From a checkpoint of a small image classifier: 18200 steps.
Rows from block 7, named by matrix and row number. Rows with one number belong to one neuron. Each number is 500 + 50 x the weight over its row's rms, rounded and kept within 0 to 999. All counts start at 0. Numbers have three digits each. After the name is the row's rms in percent of the matrix's.
# fc1: MLP up (model.blocks.7.mlp.fc1.weight, 960x160), inputs 0-79
# fc2: MLP down (model.blocks.7.mlp.fc2.weight, 160x960, transposed), outputs 0-79
fc1.157 090:586413462538514456541538425499518532566592590504473625480500509438524544455599418526467490607538461554671464517554473574528544478526516481469495499393429521517467558478484495548446419445554521593578512545488553593451541515495561484501534531
fc1.158 155:471628525468510477496558462643492539494488528497582412510447563415432610506426436445440501546502408527480517468564449539446454489518545557582585525462555511548533430582495564488515565480473467415517543564539405460504441425548425508502413476
fc1.159 110:361469510523468487463567551532466538528482458458568457468504512393502449506484501438499468506535452553527510570541515449488477454544476438427409480563493489503466526445526477512539404409550532543534540501554462542455553603461511412436473511
fc1.160 041:437492573501538478568572501525474452574495485572550489476466529497483456486508368477407494489595502512608519456449366459441405531538616420584491652474493503528492502501512469469505477506423514514489558427544426505505551533463533523505487551
fc1.161 101:529410513550441475473432594469558588551457460454489545451509551474485593518462561555505467509432439470519345597474620459473404462587501514391575503456495577553485526502411479464530515447557426564539493602502452496462442533479534499486444447
fc1.162 081:488496454421499487489465511564567429581569422470487454533460517480507459413485478472548560554458558399547534441562527521475528390561545549562498487518460424490572523558514500546458463572416362579529601448493547559533493507513428568551462497
fc1.163 132:461468462528460428437443586459584442506497530597519503550520474473501430594438495470488437512541507514470531516572524522432472538344448537448511489464527446520488582439465462552534517520495487415491511556535520490523532437430500416445526507
fc1.164 033:542468546482489547499532540475526433513541467401454509534513448404585550426533498530373524457538539523557480523499494476522502547476495521496496506462501439513538346531453513456545554430520546533414504476553504512507507522451500541539520519
fc1.165 129:491441453522532438494494463447428511450570604540531580574498557485540448399545476521518638441520492541484569517523593535569532494498425529489547522409459468467532559440559514434471526513568501585517461525437466494518470480560450581418554489
fc1.166 123:497520462507486544473505405539555464530581495578491492489478548482485503463495503618500395545570606432477512574474603461488486553520582479499426488555481473504427470478429523525580580468547456535531507468561471490591458591520434517587430520
fc1.167 132:536490462558514509501539543526508489496500496470464534495565498485519481493570424469504449449507458464516514450475477576520385431374475453536579600479509376479467561398480471541626544577481511449533489452489499484428477549464515486551559509
fc1.168 100:426558505510489494525462436566517427417506490460579549356497489451453500543532504452399558527412521461471425573537607503488541503441509538512425477372522385579464541499595497447505487507495466495497553430436465637480477551566551458518556483
fc1.169 113:456512549461503474577487533501577519485490505444443515518563433438548550447423500526435502434542489614464458551529495515592445412402482464485513479465536514523443553488435431417509617583472500486576483486583458543538457423450473514540511615
fc1.170 103:415548493516454416460471460550523480538416624514490512438502605430428425511455466564408471480549392518481604628466404539503535544473520531498428346529444522562481535470420460523539428511540546407532495514475460582500454566535474512506518398
fc1.171 130:413551470439558457420473489511549389391580516488487448563393508470458458591539471464499521621471474487504561538476548573446466462462485442398518541482407446481557515493464449472503476460548563538533568508487407484551508476559466517575549478
fc1.172 077:422498426525452367515548389514489532569520494544500464566494472506586452561530545489425478541492501490454576549434439469470506545611483560536433440545571463480458432486434518518529395499487550412522451530457486483517469609570636525484424458
fc1.173 080:505538409497529423501513423460545494502516497487554383470430427441455484535502456488492443556478602519565566491527505533400481422459434568527542509625451407567450470497497459546528621433479439485569470440522567456408594535508474552461398556
fc1.174 138:462488388497480486503514512485554476539455498563543464526473483519401390429536488550481376470459452559525454523441503511439500432509461513605409573483499508498523507530501381493489562477498473566537475433437422402446500556614444413529584437
fc1.175 080:508554514559487517490534448444475525502574539478531523493484595545487560549537451518541541461510412565555503449534499468480532439465444493550470523473533530499493533459504524531469490545551485509563488553404461458423505516550486566484487578
fc1.176 084:456446561567427512462363511364523468468470514416598466545484495464475479429470497460437534400475546529551477511477536536557479481517527627502450449488460486508442454506458528527534496490484397563446568412441496590538492526550487479571508480
fc1.177 078:511461411540466467503452495490504525494448543559398430493476433436424481478452417503441524447588528480538542434479442583506539424521509488479460504609494505525519517455532385480477467444476464540504541519446429438491536532511439601371422538
fc1.178 071:425500415462474444426481487481480543552520466418572577424532528461468517480447521467505483515578508527621588550587470395533602471425468467484480511433476473434476481503495506463460516484429406470562502527502509552530437518485472519548497451
fc1.179 111:399536497533495437497459500480435445553502558514665400508504476514548555523563517445439520546513575455579492592490495437514566512549395550484463527586399551490549569509515509544514500553429416510469548520501581495525423468630482451555504504
fc1.180 130:545361488483441514522529588457520568475501561470482494509446393491531598555426477546485466457565485511562505486485538497431513481569464470544410432469553445589579584484511473402466584482461520524555467544488556518511468529526446489483459553
fc1.181 074:475510451502406446512524499478438459489472505599519475569445497440526418530500460534450503496500466543449462553521506449548516431574402425507539500539545406475501581516473467475535533510554347484486403513537439507443520488524536488499507485
fc1.182 133:426511494521460481530485645478442521515514563432500421428533515483518517466605492444465469528424551544457457514521513533501474458483503444573433612524492446491455562458479560522486554481428487513570541602526501513471554528544524429582533556
fc1.183 028:353482496489465498412457563486467489520431564455421524501427609479556533526514502481380409579407574557599515450494488491511467530480509470441442459506529542460520428435501458514487502552514484539457450494526535476478561592468478455538474533
fc1.184 118:477541596612397456526516430569486481514446415495583502484533505445495518602481443465484512519433484538588475597500572555546496467564508497538510479495602529528587493524489559475541500541473623491518471463590486567595366550418484576471482538
fc1.185 057:551442497497522464590571511429498470508521556495537454492535609432474490608502471507419475537436497548490548487489477492453543451574460562533536488473468464515530519490610508480545437593514412534511620534422504537544471482512434454475612491
fc1.186 091:408511407523402565499511544548452475405603457566581463520395506487460551594421459548611555425499526525470537525512377453569538444499479505483562482433540506474526433536490502452523545486460423609494487565553457514588506490481453504446476495
fc1.187 064:500545529461483425475504427567432612390496487566594506508512502527533450401514410545371439408479492446575483490446485440411457446573496476439404518500384510546479452580576522456460488411440500518448540544508495469493552538503530491542587468
fc1.188 114:587535502540471520508446440495507490490463542435496502618473412493488468525530430541403547411483518526541545529497494577470530451545496513526479598419495518408533545429532450519386429501498454446494465467455492579432568501395478516467503546
fc1.189 063:477492594466578539573429478530596545464454502496497521485459534500552448538524488476443470411524503590445458523472509450430513437564432578494573572535439508454475466524448507451532508458366565490579399530537508503445466564441494480505548455
fc1.190 118:517485504443459476490506468549526573508499466432406547573504468378473507451425449492468506461418461489482420499467527555479516523524565569555608434554562484525516522535543524517504567497487482564552526574557585538485510512555446453453474569
fc1.191 128:382539465488492429575456488411633504537532442530551537559505532522533472475436532513451463572441439503461456542492553515529492553532498377398484485486467527649413414521501478535554495498604516575531558501488477492557530489555500497494528417
fc1.192 070:633444530537478508472486464420490418510452493547504503482552555472515569555478426513576513435420539454476518501463389502452489482506502465481559492464536429514486527468488567473569427486568536539555537535491405543509482506465494523442466521
fc1.193 117:518464409448501539564452575506539534559461529542502509465474621579618485501498493494423521483429539536462564520554491555465471481438477485526535510453541532561399451540476517482515543540484462579538543478507494500493569552523500498546496512
fc1.194 147:477455594506473508538553456510452508557455547505580453541462456450470552511452471469474440529515444480489513457504559405459526514554492576553478471425551572456591532535544481490479517570548488524526516447483583531518545550518429524514506585
fc1.195 099:500430480618511513501495505501428498384518459527409551449544466360531505529525446551433542512526522525587437510618556573452518418515500432429555498441509505380497508521496595537534500512422434542437506478549385504433463546524408561518458462
fc1.196 055:532555603525499439522483547551482536455434471463536528522505479542497530562499496417498453467466420472493542414607468440458468415503462452433504503542529497436483485462562498545493405508526450562464524531554412510502508406394510529478500441
fc1.197 105:545544513471537553497373355517420588540558508531576539579474544454503502510629562483510468426467492588472488531471455543453568527585576558579541453565482553559590463493570512399500528436537521463617430451424508578449431528478453535517509494
fc1.198 107:387454453475498487514492445572485451465504424498480543498454524558536479558513441544475496495493490491453450478573584431555550465484573370428418453508442574534539492469454454531572521523511470597541484434515532544434514554543497398469495508
fc1.199 035:444489441520534522407439549449422539561537474451489412466505513503425539598600576530384487487466420490537550509638491529511520423571615472529577482466458430437544478451574428614486536525460460558468470470511420512520488510420550535469505439
fc1.200 138:487485491443398418494571508436454448537489507563462516500534456447524484441443514439470462534398562416437425535494539564433462484532590487491490542475503468493583474480463517471506478489588506468424463490492612467496477417501477461445563446
fc1.201 146:481404557548435527520478455484479508441472561537483441503538542500538406494410490508456470507554525447460477502485524463527546502533565476480501531419460511491493517490488436543481329488470535504515548480536396495531475473486493435437411497
fc1.202 089:513468452491496515454501483498454566476546517495560476440517419486536441520558475529507406606478549460421464451444522512410545478521508556533467466457624501515478631482566574474495464379581503571546436488460528446535488499423457463526483424
fc1.203 116:572592504474520532520528430427475523464658572481492433510514496522499513645537457464565512502498473484421409524548507424500429526459509497552538551392574507474439511516541569504590512488484581524529374475492455512526521592484554531521421579
fc1.204 103:505442546529521429406545564434402400537483479643529452456556460517543497522500531512418465470491516428459515499609521471587550425502551428444506465479563516539482461525415528531552551542454487605463558496488493563488572498564473452465418493
fc1.205 061:525456552475502530539459475505501502502504531445532496521453481504538506543514458602398453453584410506466427502452420466427550422460526536555495540489531522515489486477476552563556351545476527488544507558521441495468376449439458463546605447
fc1.206 111:482563477453411421588507554526566521459615485459494549442453525527460493617465484501523491543495518475428592538541452500504448444514482482511501428481521518582514530454474516557515406437522552428498556505475429411531471528455509523471407441
fc1.207 108:517546506514498580621431558488477507541493462461508502466522461536486497525497507547521426551424438446509531572476458330437443509477506435453598488415417512497559507496543438435541458421611463444536518495509504465517540430428497509466520582
fc1.208 120:581518484425569531484447549480435544447547474562513555487444459532565562594555502526498406481518495560497481383566550498483482489446475515458465560450497520509600457387497521470425467455477559489488579554523609456497425499513544529501488542
fc1.209 124:505460449429603538448429528529487470417427508521429530486556454450460464430524529476574361477448555491515538477552508559514465410552407500389567484486498473511517452440531548492462525472532544508512558512561503542515484585575486599571466492
fc1.210 131:535582498529398651442604482446435515494532517468511538537592466410392531588549538568504487520387505561465502500493527476545490502569531436464462468532477523553435572463350489578548488437466436542507438478563559504517477468532436478474446522
fc1.211 128:503479446414563481521577573448439534495488505520438571511555518502569514498511476557505417422549444457560454487523551512409476489355370521546466545403505505557533468449429531471511457464538479560416590460494541422498477522608497469417521543
fc1.212 082:446467409472566483480456466466421502441596619509544494456504439454541510507493467391454523406479514541438461510494589553478558451498472476483518542389474519447554451472489532515506491553443522496493553574487573552435505529490473482504479478
fc1.213 121:442504611516511400527503514476587517469575495549482543571507532407589522529512452427475558560504410548426524449583529530505540462522572556518600462456512471555436472475462532415431613482497500439490496496471439533459486536459455491538518433
fc1.214 044:455612577581371479438499576472477481565442479510508511534444438496515466508520492599624461549502560531495490456515577614508484551466515509399440475542464548465527430399599503463519446572502528526414489533484538503583512487528523482425475564
fc1.215 112:497551490523559498479412470461464441454419502572479442520463497505521459413534533487485535492483397507424579522457474463418527505404478557428464564606550572535481493539519464525576496593623461482441453517575416463539480522457499485625449516
fc1.216 067:495557425524440518619447555551510488456400462545401561467480458539492454446602450512515499457506444405459613438543402590417445486492513454413511539494603507540517487438579476524538479521552500486485497432469479502582566567542504477545572525
fc1.217 114:545472527519497486528443468474400513585527565589531424590499567361502524496470585431466420479506481501558475514501510563532630464599509516500425492456539514526550472484468471443455523504432483504534532513476510493512520571390578494504476528
fc1.218 076:456531399525464468473625575505505481424524572574485493435395509485473435448430590532470413401456549522545524498460503515472466518458473568520440497568482592542477528435490520538609527529377522501570600518398552486440494518499520550467512541
fc1.219 029:511519400546485507479477559424565571464517467453471575583466532437447551492452488503525449421480402485514527545421544563498512480469540509537500602429510594479533505527460572522490426486588528568516378556549567537514466536530431506526507499
fc1.220 130:488448410495504512474393369510583566576499437493509529568548520542521579536510584521448557528485520515477549514506524460480485453457525443457418475561441491566417504556516415503507381523573504569542461564542491403443553495534555511578515556
fc1.221 118:486501391495459472509520409416494503410460471446544570608468501571587474553495497509495534402395521486506458472559471431521444536500454546516469475495476462509548537565490531525526613501574624436540534525512492493441365463455524522483561531
fc1.222 111:570527500461528553439540485484522567498552520489516489493439477523529487534539478627579360510359588463448612483489567505576532438515515474433489450492495545586521532567490508529439524524547449557554383517527521573568500432520412578505505515
fc1.223 080:459555542404547428458515472501451473466509501518534525569424462451520482441601505477465517527444556530530610471516438507479495465453479483367513513450552513493428441500597539508542494467491529521575510563501508485405580507364521612555475498
fc1.224 094:516504556461459485451547455513504500526482517556532555535480486509540445450336515505523495496565508513462491548466495461513509467522537425532436513507483523594416508500472536607552568404482549463516503465530415486528475574491461534483557454
fc1.225 086:425415556533371449587518511510516451500418539605491506433420490480453472511525453447516535552572496441473436516482461468502450469501504545528556443589500598531502447595509476519562540503521499467493483516529476527489429545620474469527500443
fc1.226 130:518480537510470415485373454523522558463489555440515483549488540430515485558569485529456499456521475530499390547531576477484452498578529481536426438584464528480515460421536517417518392429405438560506474439390504525475497481515541438470432462
fc1.227 064:501395454565488444540468546455503454409538578494448521536437418518578434600463496452453452553525429490551541455400620526469366477508450442432458454486559471514460493500458546612505501475518495502501411488525540454545447466559483479476540492
fc1.228 097:578503628484441489452525495446519470531458471534483393466403482386486453426490620466515530544478489478423558498579531571460502556466553514454441516487582469566521649525462557509610458535500480464520450493419453538486426539523627471561512448
fc1.229 082:517480418457452418555458455506435525567544489469534498529456540516479512531557391499553484435476518507496450528556515504450543531442454565454515474442537520499470557497341501422473528486467473497514398428543470458552503516438438567577547423
fc1.230 122:467550496434509466522467473448585558527492417505507472499513500520416584536507523506506526614508412372390468530479560583505506512410548551453541603595413489470539568548476481358589447506522484431465509535521447542498492533545516482544488446
fc1.231 109:482469578495427432420550512595538517555544572537453427456580500513500534439519504419485459552550532577546479516485501425523422487490351538503428585571472423506491432493427535562490521450522450603521477531555514479491452572449532523504496497
fc1.232 111:451517515463613436580413411479535510489503563520446481538521529427447534521537534497535440534521500501451481486569390544528557493453462454538492449511471465599534517580499529521490404485558428495556453594447561542419493537442532558521506436
fc1.233 079:411440431521543452490557560485547543496483397518481498572374467460453544566388486576520465594539437400513577454468527422557466406524455483461557556449481568522467456420411469397544550500421651485515527493462498511439502479484559534488473511
fc1.234 053:510523485559501519493480455472527499545441411427502530531469491424449533406533398560495438540480473530599558540458559528486452566483516480441567533527456552453369488503512501415423518470517493563521481430546421509439461551479483524421548554
fc1.235 099:438528510550466439550504419488510376474395473480465495458429456467481564523478475529431597491550509409518492532457402565511437488386435556462506522405443496522437451522526541576535472498521489470483484347508465482450408502485471452480498544
fc1.236 090:499457499526445395467554411547469508547470550552521492408574470534498511626587394458558527476480487460459449509443499499540507463413471504554557509547468594484508492510469472453543517438496574366499472524450402420489523586499464486471470611
fc1.237 102:509478538439597478477537536531479399486426469567570428404442407468454517515473560543487531561477535459570481493460581494512534492489563485468443494450538511513567471526605408442556467525553449499512531568492377427487435504497527529440425437
fc2.157 088:536405573516519496504459506445400590616469523511449387526548603460602498493522454443543568536520460509509514479566472455544518447524536473484444438507520444534468508520374530469545430481489484419538526530432541493513482438522451524539425432
fc2.158 138:431522586451488476428457516425587502488545534399510512567448473468485440480451578505498524476494554544521566595562549409466554615421452508485486517529523467556563419541505438574515449464490437547514487443557530529484556454435449475495488444
fc2.159 107:502566484394511505432487447559470580549495563448504422430394502486494456529499522528547537581532534509550554557482493437649459435478541497516464540516478514436458585561527478512504517520505545496421516476401555433498520506544518585493525505
fc2.160 047:526490488535482449532531478477442456415539478465477507538567363433482529469465444481550565522563525443527463535449557523564475573471584433547493481414398568409478461473425482580543468510541470539511535544470453445476431535597454441524419537
fc2.161 092:485492475427547504571555499510509603498472616503440537534497447602512608460563556550518565461575482513529400469573517521483515525459432427468460471553485541453596468601528468486503404473537436494481454455518533592468547584533432527509441524
fc2.162 066:500406420462481541498548486473519489442488541551406549449457362511470496596528516497557476493415463600498411438552534416547443475527415574468481538532536475410554547574450482503548570538554497563536379425510514551453505449457525430500426561
fc2.163 126:569525392470369504520490504540514443581524509428512476549487627561508531414566493463575456493499552420572538417514511447458412459601520509509464484615479578503496533487527401515525501512491552421440487503472514470526501479411482504438500453
fc2.164 032:401449497538459471590643595568544576485541587443487572411543469475486440552491537451520535509518606480486544503492516445586548513384444474467579455518615393564449457538539429548577488538442411493480517513516456414498448578491541450515449527
fc2.165 124:485438504462479444474491543451480499572531478583498502452461566609535527520649459548457501499480478434540508403543570547512497435596490481484527561572554524517545490563505498501455526496489475532489485501403457485501505513481474448472532467
fc2.166 110:478512455558536477491446418546508492429488567487494466567582430475547445546415544520443455549516543472557510460495460446444458453478402482584457518556454522546499453570460489441559527499455549547478501528506475501568510596409484511533488551
fc2.167 119:556565503357501493446476523465480529428587439433463518476507502515393486505499440530526583512548399494568567450464511571477490597479520460548439465446496522486566486351563510499499519490544534566588561567532471458463441452566400461489546538
fc2.168 096:513475451533402467526514495445533481439596455434504449460505469529539439565583422429529507513512495546521437392459548494580493512478500523526446397468479531588502542540538542532498570568488565468519471431486402589441491477558534430524507494
fc2.169 105:416509511561543496472474414476502444563475516480540382456523564488363463579619514654507479524546507500497528469420450441565584431513566550536454539565476471493391523506461505575547544456480450457471486524476473539460508492481402494455494548
fc2.170 109:503438411473506468429521488505465400484532478480486538503519547575531510483474563496576527549491594510445544434377495509448411581495557503492520443528511503565511546505453554495471534448445549507610480607548576514516497450477533564425453493
fc2.171 119:547325472533487474611644464502499571533470411427494506564476456423493521457400492411529544431609450580543512474515445485578466494450495451553469492500533552451454562590511540577461420538516541444474496522559584504448440508508500431572510523
fc2.172 070:437473467480450468489458461506463536539478503537512513515445499465470511426568520531530513482515499411488415487539520455531455524479489477495537454596516428443592526486530481518453452510567502460447457464418489527516386458481472613517533540
fc2.173 087:454541486540488442461550481470480455576516565616389522447538501555463541587489494504516509459504542408469516434525577533557448495508541485495555446502490409640474470503409431531379440585469479482543502491528468512426499480489498583551545490
fc2.174 133:537618538538536474572465503491575537505486419498495461571549578540473518520483476409371491432534489530413538562503496574522593549576523500582487445464487531425496481471445516548517406467552438503615542548538551492475438466539576526452440545
fc2.175 093:477564451402574494502548555510612504546459487550544599435544425500527473507533455517509430606380512469402477485420521554496468483497505574540470454488538544458422503521528395498557550494446430580424535515512490532427487485489529516417472566
fc2.176 100:515535564423571539516477468567555453553536448549460522566535412542485519483541513481520468469500451543494495538651560427521499473498538484530456525481461597502514511433477543509400561514496485496481415458503517446578537455617420405500467509
fc2.177 080:485495387594446524529546474490475403463574541450456498431554575408539515487474478450427472449397639509540466522523499502372594495507511533501495452499495542541466512513387554500447553408456449485495523431547504530445565498480514546537456452
fc2.178 073:561474541508486587505506450597488451500484388536434502579468556448425525549464504492475442521524471539439443605440473494468535493506543498408468429497452474560595541572513539534460442473545568367579545479443530429434479412480439551526478545
fc2.179 105:492523571465518439521444501435456494521535415423536443470478474517471566508470453472494568646499531484475462474496481536513568562509531436553499461416471503501554418462487560368426545484558404507445416466528541393442431412465537518541505542
fc2.180 124:550615640475488490502479414511461412493418432537424449546505529440405425462512486575397509484469517493472543436505510586516499470506607479510489548509505545488475584509501504492486509480451524503498560529370432438614520458428510545468543534
fc2.181 078:507561538539463524486549551483419390481536531513474574470489464536513607451510444512439435433438491467476511532420561478528502503547421544500459529506489484553493451444485480483533452506427557490503524507457549471522502461588511508465496505
fc2.182 127:536467453488452507464505541484547465550479479479533513413534490557460478411419485557481488502407536540447587520614470376488546521561446501492585436541532408556461450507465595532489489513438553543439476467396577501410529503472512566626419440
fc2.183 026:524458493557557562501430556526492564524538578532454509443453533409452489529558457454489415514563547366511488521450483436522463519481524450372566448514555466503501465539561462487479433432474504420517466548429522513597476485506539480482510517
fc2.184 128:409451561510511454580451506452507502516451505541500416500385506524522523501448532481487499525558634549449513504464507507556498609498524539505625559496467461492479539611447481589504499553476422493580536594426536436527554497546526525552500480
fc2.185 062:434434464475452531401434541404522469532603546507463459562591492500519487524572492503517496480462409528478464604414569524593489504455515491450524543648455407481459517436512442530525533526408489497459502497513444536514540483437535547417509500
fc2.186 094:573513478471534516517458516421387469532481591516435455505500509531445492520534458490460534487373503484455431533561492582457571407445530469490511502382554519503527530553428554499446435499515444463446631435533392596555470467481443505424464492
fc2.187 067:528563486461508452461437537405504475498543546589474489503527554471554535513561507485504552464541532501498564527512565469490526528467443551446463516526514628482474516583435443450526529548522440457473527467524490507475579486600495503492486519
fc2.188 127:521494447589507489466441475525436470430439519523429482484538505482531539521440575557445582558524501462589554502433513539597501523425483492466541427439373539448470426534481489505542474533528567462482461556470500430621527591544502484479560409
fc2.189 079:551357563482557517430496489595459517517558518577444481492483582476478447506476456428476531522505498530476491441462618498525453535527468585530625476543428487525528436562585449515531465458547583468539462521451442545431420502542530474552485494
fc2.190 117:334412439591567453455536461583425525545474529522554509478536470506513522614447467489425507510495500514476562478437523418543454533508471485493471526543578547465462498548529488430502487461449550439531451501593437425555485442478575537463471490
fc2.191 108:530556510446555444463466448504479428490574485491552548503552550550508641498502462505547493468523545512477549513474501410561474508549502432425505449475539450532533448483506558372482447591489433480516486446541626569475458566466403531461510474
fc2.192 067:517488417584571511579488443548445547518470527408485457450496513442496463520521567453452513429520496513577570470546440486625487443455512476499412506447500515501443485425511537473466545575486456499482503429473459490449543551582504515384469531
fc2.193 118:518479523504510465524498517376448476438499374543518573488495507505478508479580445500510455476452441536490484527497524566433501484530470509476551579538533484471527568509538544582498451440496568534427488594443507532467583485566603557602409530
fc2.194 133:496564385523551544508483506450414545488467364415508513533517492474402456464506508457459515605476436499482446490550511480510548485458458550546494424567543474490492497476439480545423445479465438538537575517577458482513541575511333495506525455
fc2.195 099:539549586538499425504549524469495475419428522655508564494545447529519507445600583437571494512552459504538547503588491540527523524538536455468541561572522455619480415549528466504494494529477507458497474526498595484505490556482362451515452461
fc2.196 055:425419471563442453554508586475542587559457541435505459521472473519558466537514516464640416523475480535534521524455477470581506449475489530558463476444538475465518584460501513516469549545529464553536430517455481448506459395395524512467489541
fc2.197 113:485519497499460495549466551512471533503489498454543496625533470493452463501458414489536500447515415481499490506617484477561511502505540510504588531482555482432497519512450474426467370502498471502448465472525517523513518594515517522512500427
fc2.198 106:539505540475479443524474532486556502420519488532422491527389437481432534463480528503463500414457513472504545458483430469442501453488499440571609541519474501483511492572483524550455593532662480536455439514576595525535494435522562511493508572
fc2.199 034:480445488583429442577516584538495609508453541513523439512477493558490437550478579568593488499480478471489575480432558574468454522495423508406436550499459526445453591494495485486484476533516515552501451498523350575462425491609460474452463497
fc2.200 129:543563498567563493473523470438530486427502427493576573483502514497556464508375440511471628449471554477492559472521520520508534516462509539487478484552547586444388525477456513425556528530486564554520558502572477529405469480495428490564523456
fc2.201 131:529520368540521476517454561459501557572546549557386501572533508545447601498543466516516556526476523495581539456459480493496490545444467438440575408499539570435386494531499408566467509491498559568451477465464525520543573534537562526553506529
fc2.202 094:546504505522499515461539521510567647517475440541499576503467570501486576477617451514438543483465434531570464470467485467478474448508506502446468513473481462496429451555535512432426552496431474502543542495531480469519431447564528458506569462
fc2.203 125:635506507510509586405481554518494462581475545513526534476498539446487515530468503484521556528481592501533374507555479515519538515475512462489554463534431409516492508470503490463566518487489396385493525519477484491509473446552536502482525469
fc2.204 113:525524548331463477529563496539571576455434494557515487485492436430497512544467521528528559462437468527558464449368512441517444596545432527554562471488490438456478453515504575547517415590474528513515478520564535450507426507569571578488488504
fc2.205 067:507442453516503544433486539524470469459517508474456558495528542437582572512507516463532498535413552576495365548482547464523411474551451488439525571518428446457468517562529501627570497508533516544514493524473385500425410472409396416462526479
fc2.206 113:513392550553496518483461453519501496430468512456465587437532480512580593460514550529486498497496556449492525513432485464597447564517468527550478560490467557503507546433573553380460416441414424489475478381495495475543521530543520476539419529
fc2.207 100:415550418592527465541531545529480552529433515496431550463450517515501524452571475610585477483534434567556488431560469499425516527479514497542462536479534547399544520367482562496440568539454451606514455516551461466540646550538539503479510536
fc2.208 118:389521517533482517454538497512507426582468549578522493490543418555458494439490447372462487465470487482452465438544557476446425503491455479488518483539578545469442522470464489490538468458419463521521519408475578477508466483498555521531523524
fc2.209 110:579519558472367453626476425477522558516485586396500455548483497452451580537464529470543505487459567537511552470472484424487439431571528532527483480439478481525484530495507398515494582543427558561489383506472524519447475557483565537461538461
fc2.210 106:502450533507494473496596485514410531500586541470396526472550494504471492588533439568524498505511513453525505512533470474495546543576485513554506470592486518544592406483447481533614554503556473520544573401534477515484478535545424465514409602
fc2.211 110:469495518477533476457461492488498513504458519490548509445522509532534444431518464422481566470568600498527537448430523484474481458500586548546482411536522452545524498524431494554473465497528405481547495573481487492468512440617474576538554506
fc2.212 095:485430430477453498561483500457515542517452459509538473518464438575481556591530576607458505487538556490464543571461525456440507481484575407468546467569483442417468523485454483616507604432514511587400538442449541497483538513428531530469481564
fc2.213 119:444558470487560547499552544535528526419372540419519490475545495514461510428516575482494404523518579475472471501567459537460457450558462455551502472495515552442550484427517388438440482383475508527454461440555518527525513491411445492533529543
fc2.214 047:523461556605385503551539425512512525565517516499515623564429393479476405532494517486540541536523540578458526453466485526444548541499446492511590454484475446419496529430512553489546396554459501473396466506563417487519434550450542375503545485
fc2.215 110:628559515571451527567395576501467514533495410539474578467492447401516536575505546465425512556517540411382498447482429521500464463436467475450481578509519542520530415403489496476535470456583534509578487462563557572439497451512489532557489475
fc2.216 062:532486517440556484548548508434527459424622450389447471571537516507578527466489471479443549407570543416450496456502498473437529487464585447478472520503479428461432522475470563464539450545585477551540485487586447524495493507610447549545550425
fc2.217 130:444461479435513577514517443505502527564548450525536539436496572544448580438477449495521509441429535559547466544515517500506481433485355584375602510547480475546528512504519548476520478478580456473531499513485495511479467429438512501446395440
fc2.218 082:441458469492421520533475483392511482504439501492490526576522524550600516532534376473558484562576484554517576567412445523516491417448484450491545498498509537520458541469522440552550529511485453457497423490557479422504565512460565440493569439
fc2.219 022:391481548554529361525504542526501524539598549541500514518462529470488509580487489462554553495445595469434473608460490396522518595469489479522520528458485482468431465516414457469463455523546431544498571447520460551511422503521570496442430491
fc2.220 118:452513458444522505585473485482498539498581504508482444487537423508472453597479462460491527537563509479584490455513456468458482446504469568519518506441523489438499473558415445462475495509449555444513590546557591464379595558517360454468650450
fc2.221 113:451504520426471491543471424573416442537458475526582524557547494506479517512591440522500457517503515535464505538539532479463464515581511577525541386516542517500429538567411547462499471475495416487548420481449379506476497460444649490585458476
fc2.222 112:534465515529591378609512434535495481460445489420447533455595571531465418581465479451485433521414498445515489516485448472537546475451539371531482538508434418569470466513562502567583522487495544544508454462505553497415429462446541555461494513
fc2.223 087:525435518561473489489477563505580385435518484589566434498491551495589512493551461570483346477566483535498460460482514482425452599457412478506539430563511539454486493533527443558611532536399510510573505337472573486486506576439497545525501462
fc2.224 099:484534525505463483505428529475531533502504517538489401547545551536469504570587498456484432470551518445498551534452490505418563513429456479447535495378500497524476576454540484431497497532549517483577536474457542470563583547483562448396572617
fc2.225 093:478502510476492491462360485509404510490499436453503506595486535498508524449373512546487489509558550529429552479613531557537532427426446524497559484472467503486549511478506561496448394471473479533516575566447543518463494466483542541472476529
fc2.226 122:492476429496465495522448547493541562408496487457578475580442441518460529543572404511460486423475472515430492478540554474477491533483475522462515448527504496495439491479464598539526470498514453570410405600532492374477569553502447479474458585
fc2.227 058:474479504548548477462563483446526475467523442601424450563415445470629472442491470403540424404479547560377535483526544424493485470553554458456442478524520441569459540539498457539498487449497559501533571443567480520489447581504534357477486562
fc2.228 102:539540537583522456585474580489470459558461524555506493514516605479460556467614515589556535646461571529399439419512519556493465518413499571467522434526394415585415418599558591500554493488458430555463527458523489482517598480520507477512439495
fc2.229 097:464472571584501477586451520495552445570476419512540546508509515568616526515528460444521473547609532599437508424383467533516474543411391521473440579518490550484450443546490492555583421526494486443481551527494632506427508557459508510459483549
fc2.230 119:472560511473481498503501553537460514508491458488551501642383447547539496461471533468503487420472392442626529514466597505466449501492453490435565483520401595429508442535477572510569480585494483471477534489451571486527503524501571522502579531
fc2.231 114:466522549480564450483427499498470467561572481512486583502524439547540515519468443514474466548474412420438583552448543425484513449551577395420518503473495484454479533562578553608482535518486496611474426566468562398506578547398538424462541433
fc2.232 110:501504523478518503546537444546514566466589524485557523480520490505488572604531456594514454489502471438453389409451534468534564447627542474508462445477571631531523514502520504563459487511520441527543519527542440502441456554525490461514542451
fc2.233 088:503586539487482542502507456574446508527504501469514557508546540558464522514467488536500422534507561510402469563562527466549497538559529619485495475498444559551495474521567440575579460500451484518511462439467457449438515489583483618465410503
fc2.234 053:528476589548499405536509559404474457520515538513570461565532474540451510493440544504544487547531540545498485603604499441550468487417557550493519494489539558449416488449527478426558460522433508473536561477626492472463531500526529431511447545
fc2.235 107:577565446524511482537468491509572493441551538540469576564572507538505482345465455528548520540527487544575579553544568465522507573517550437436445439571546472560417453458442519494446538464475405501636543555517480501638523515364531425497575447
fc2.236 090:478612597539536446463552434518490474516485413485494470585594524527489434506445461543453461514412522542499563516595537504603514427527577429530522456498589548518497547484438580499492537588437588500534493431521456540472482497478525447497539554
fc2.237 093:441458585544497432551505524495404604460475550539529580535503519495471517492504475546438506498461466488562403503422468435572428524560477497497464423461587495489496455553504443506545473489556410483371517486494503487460461573455512501402537500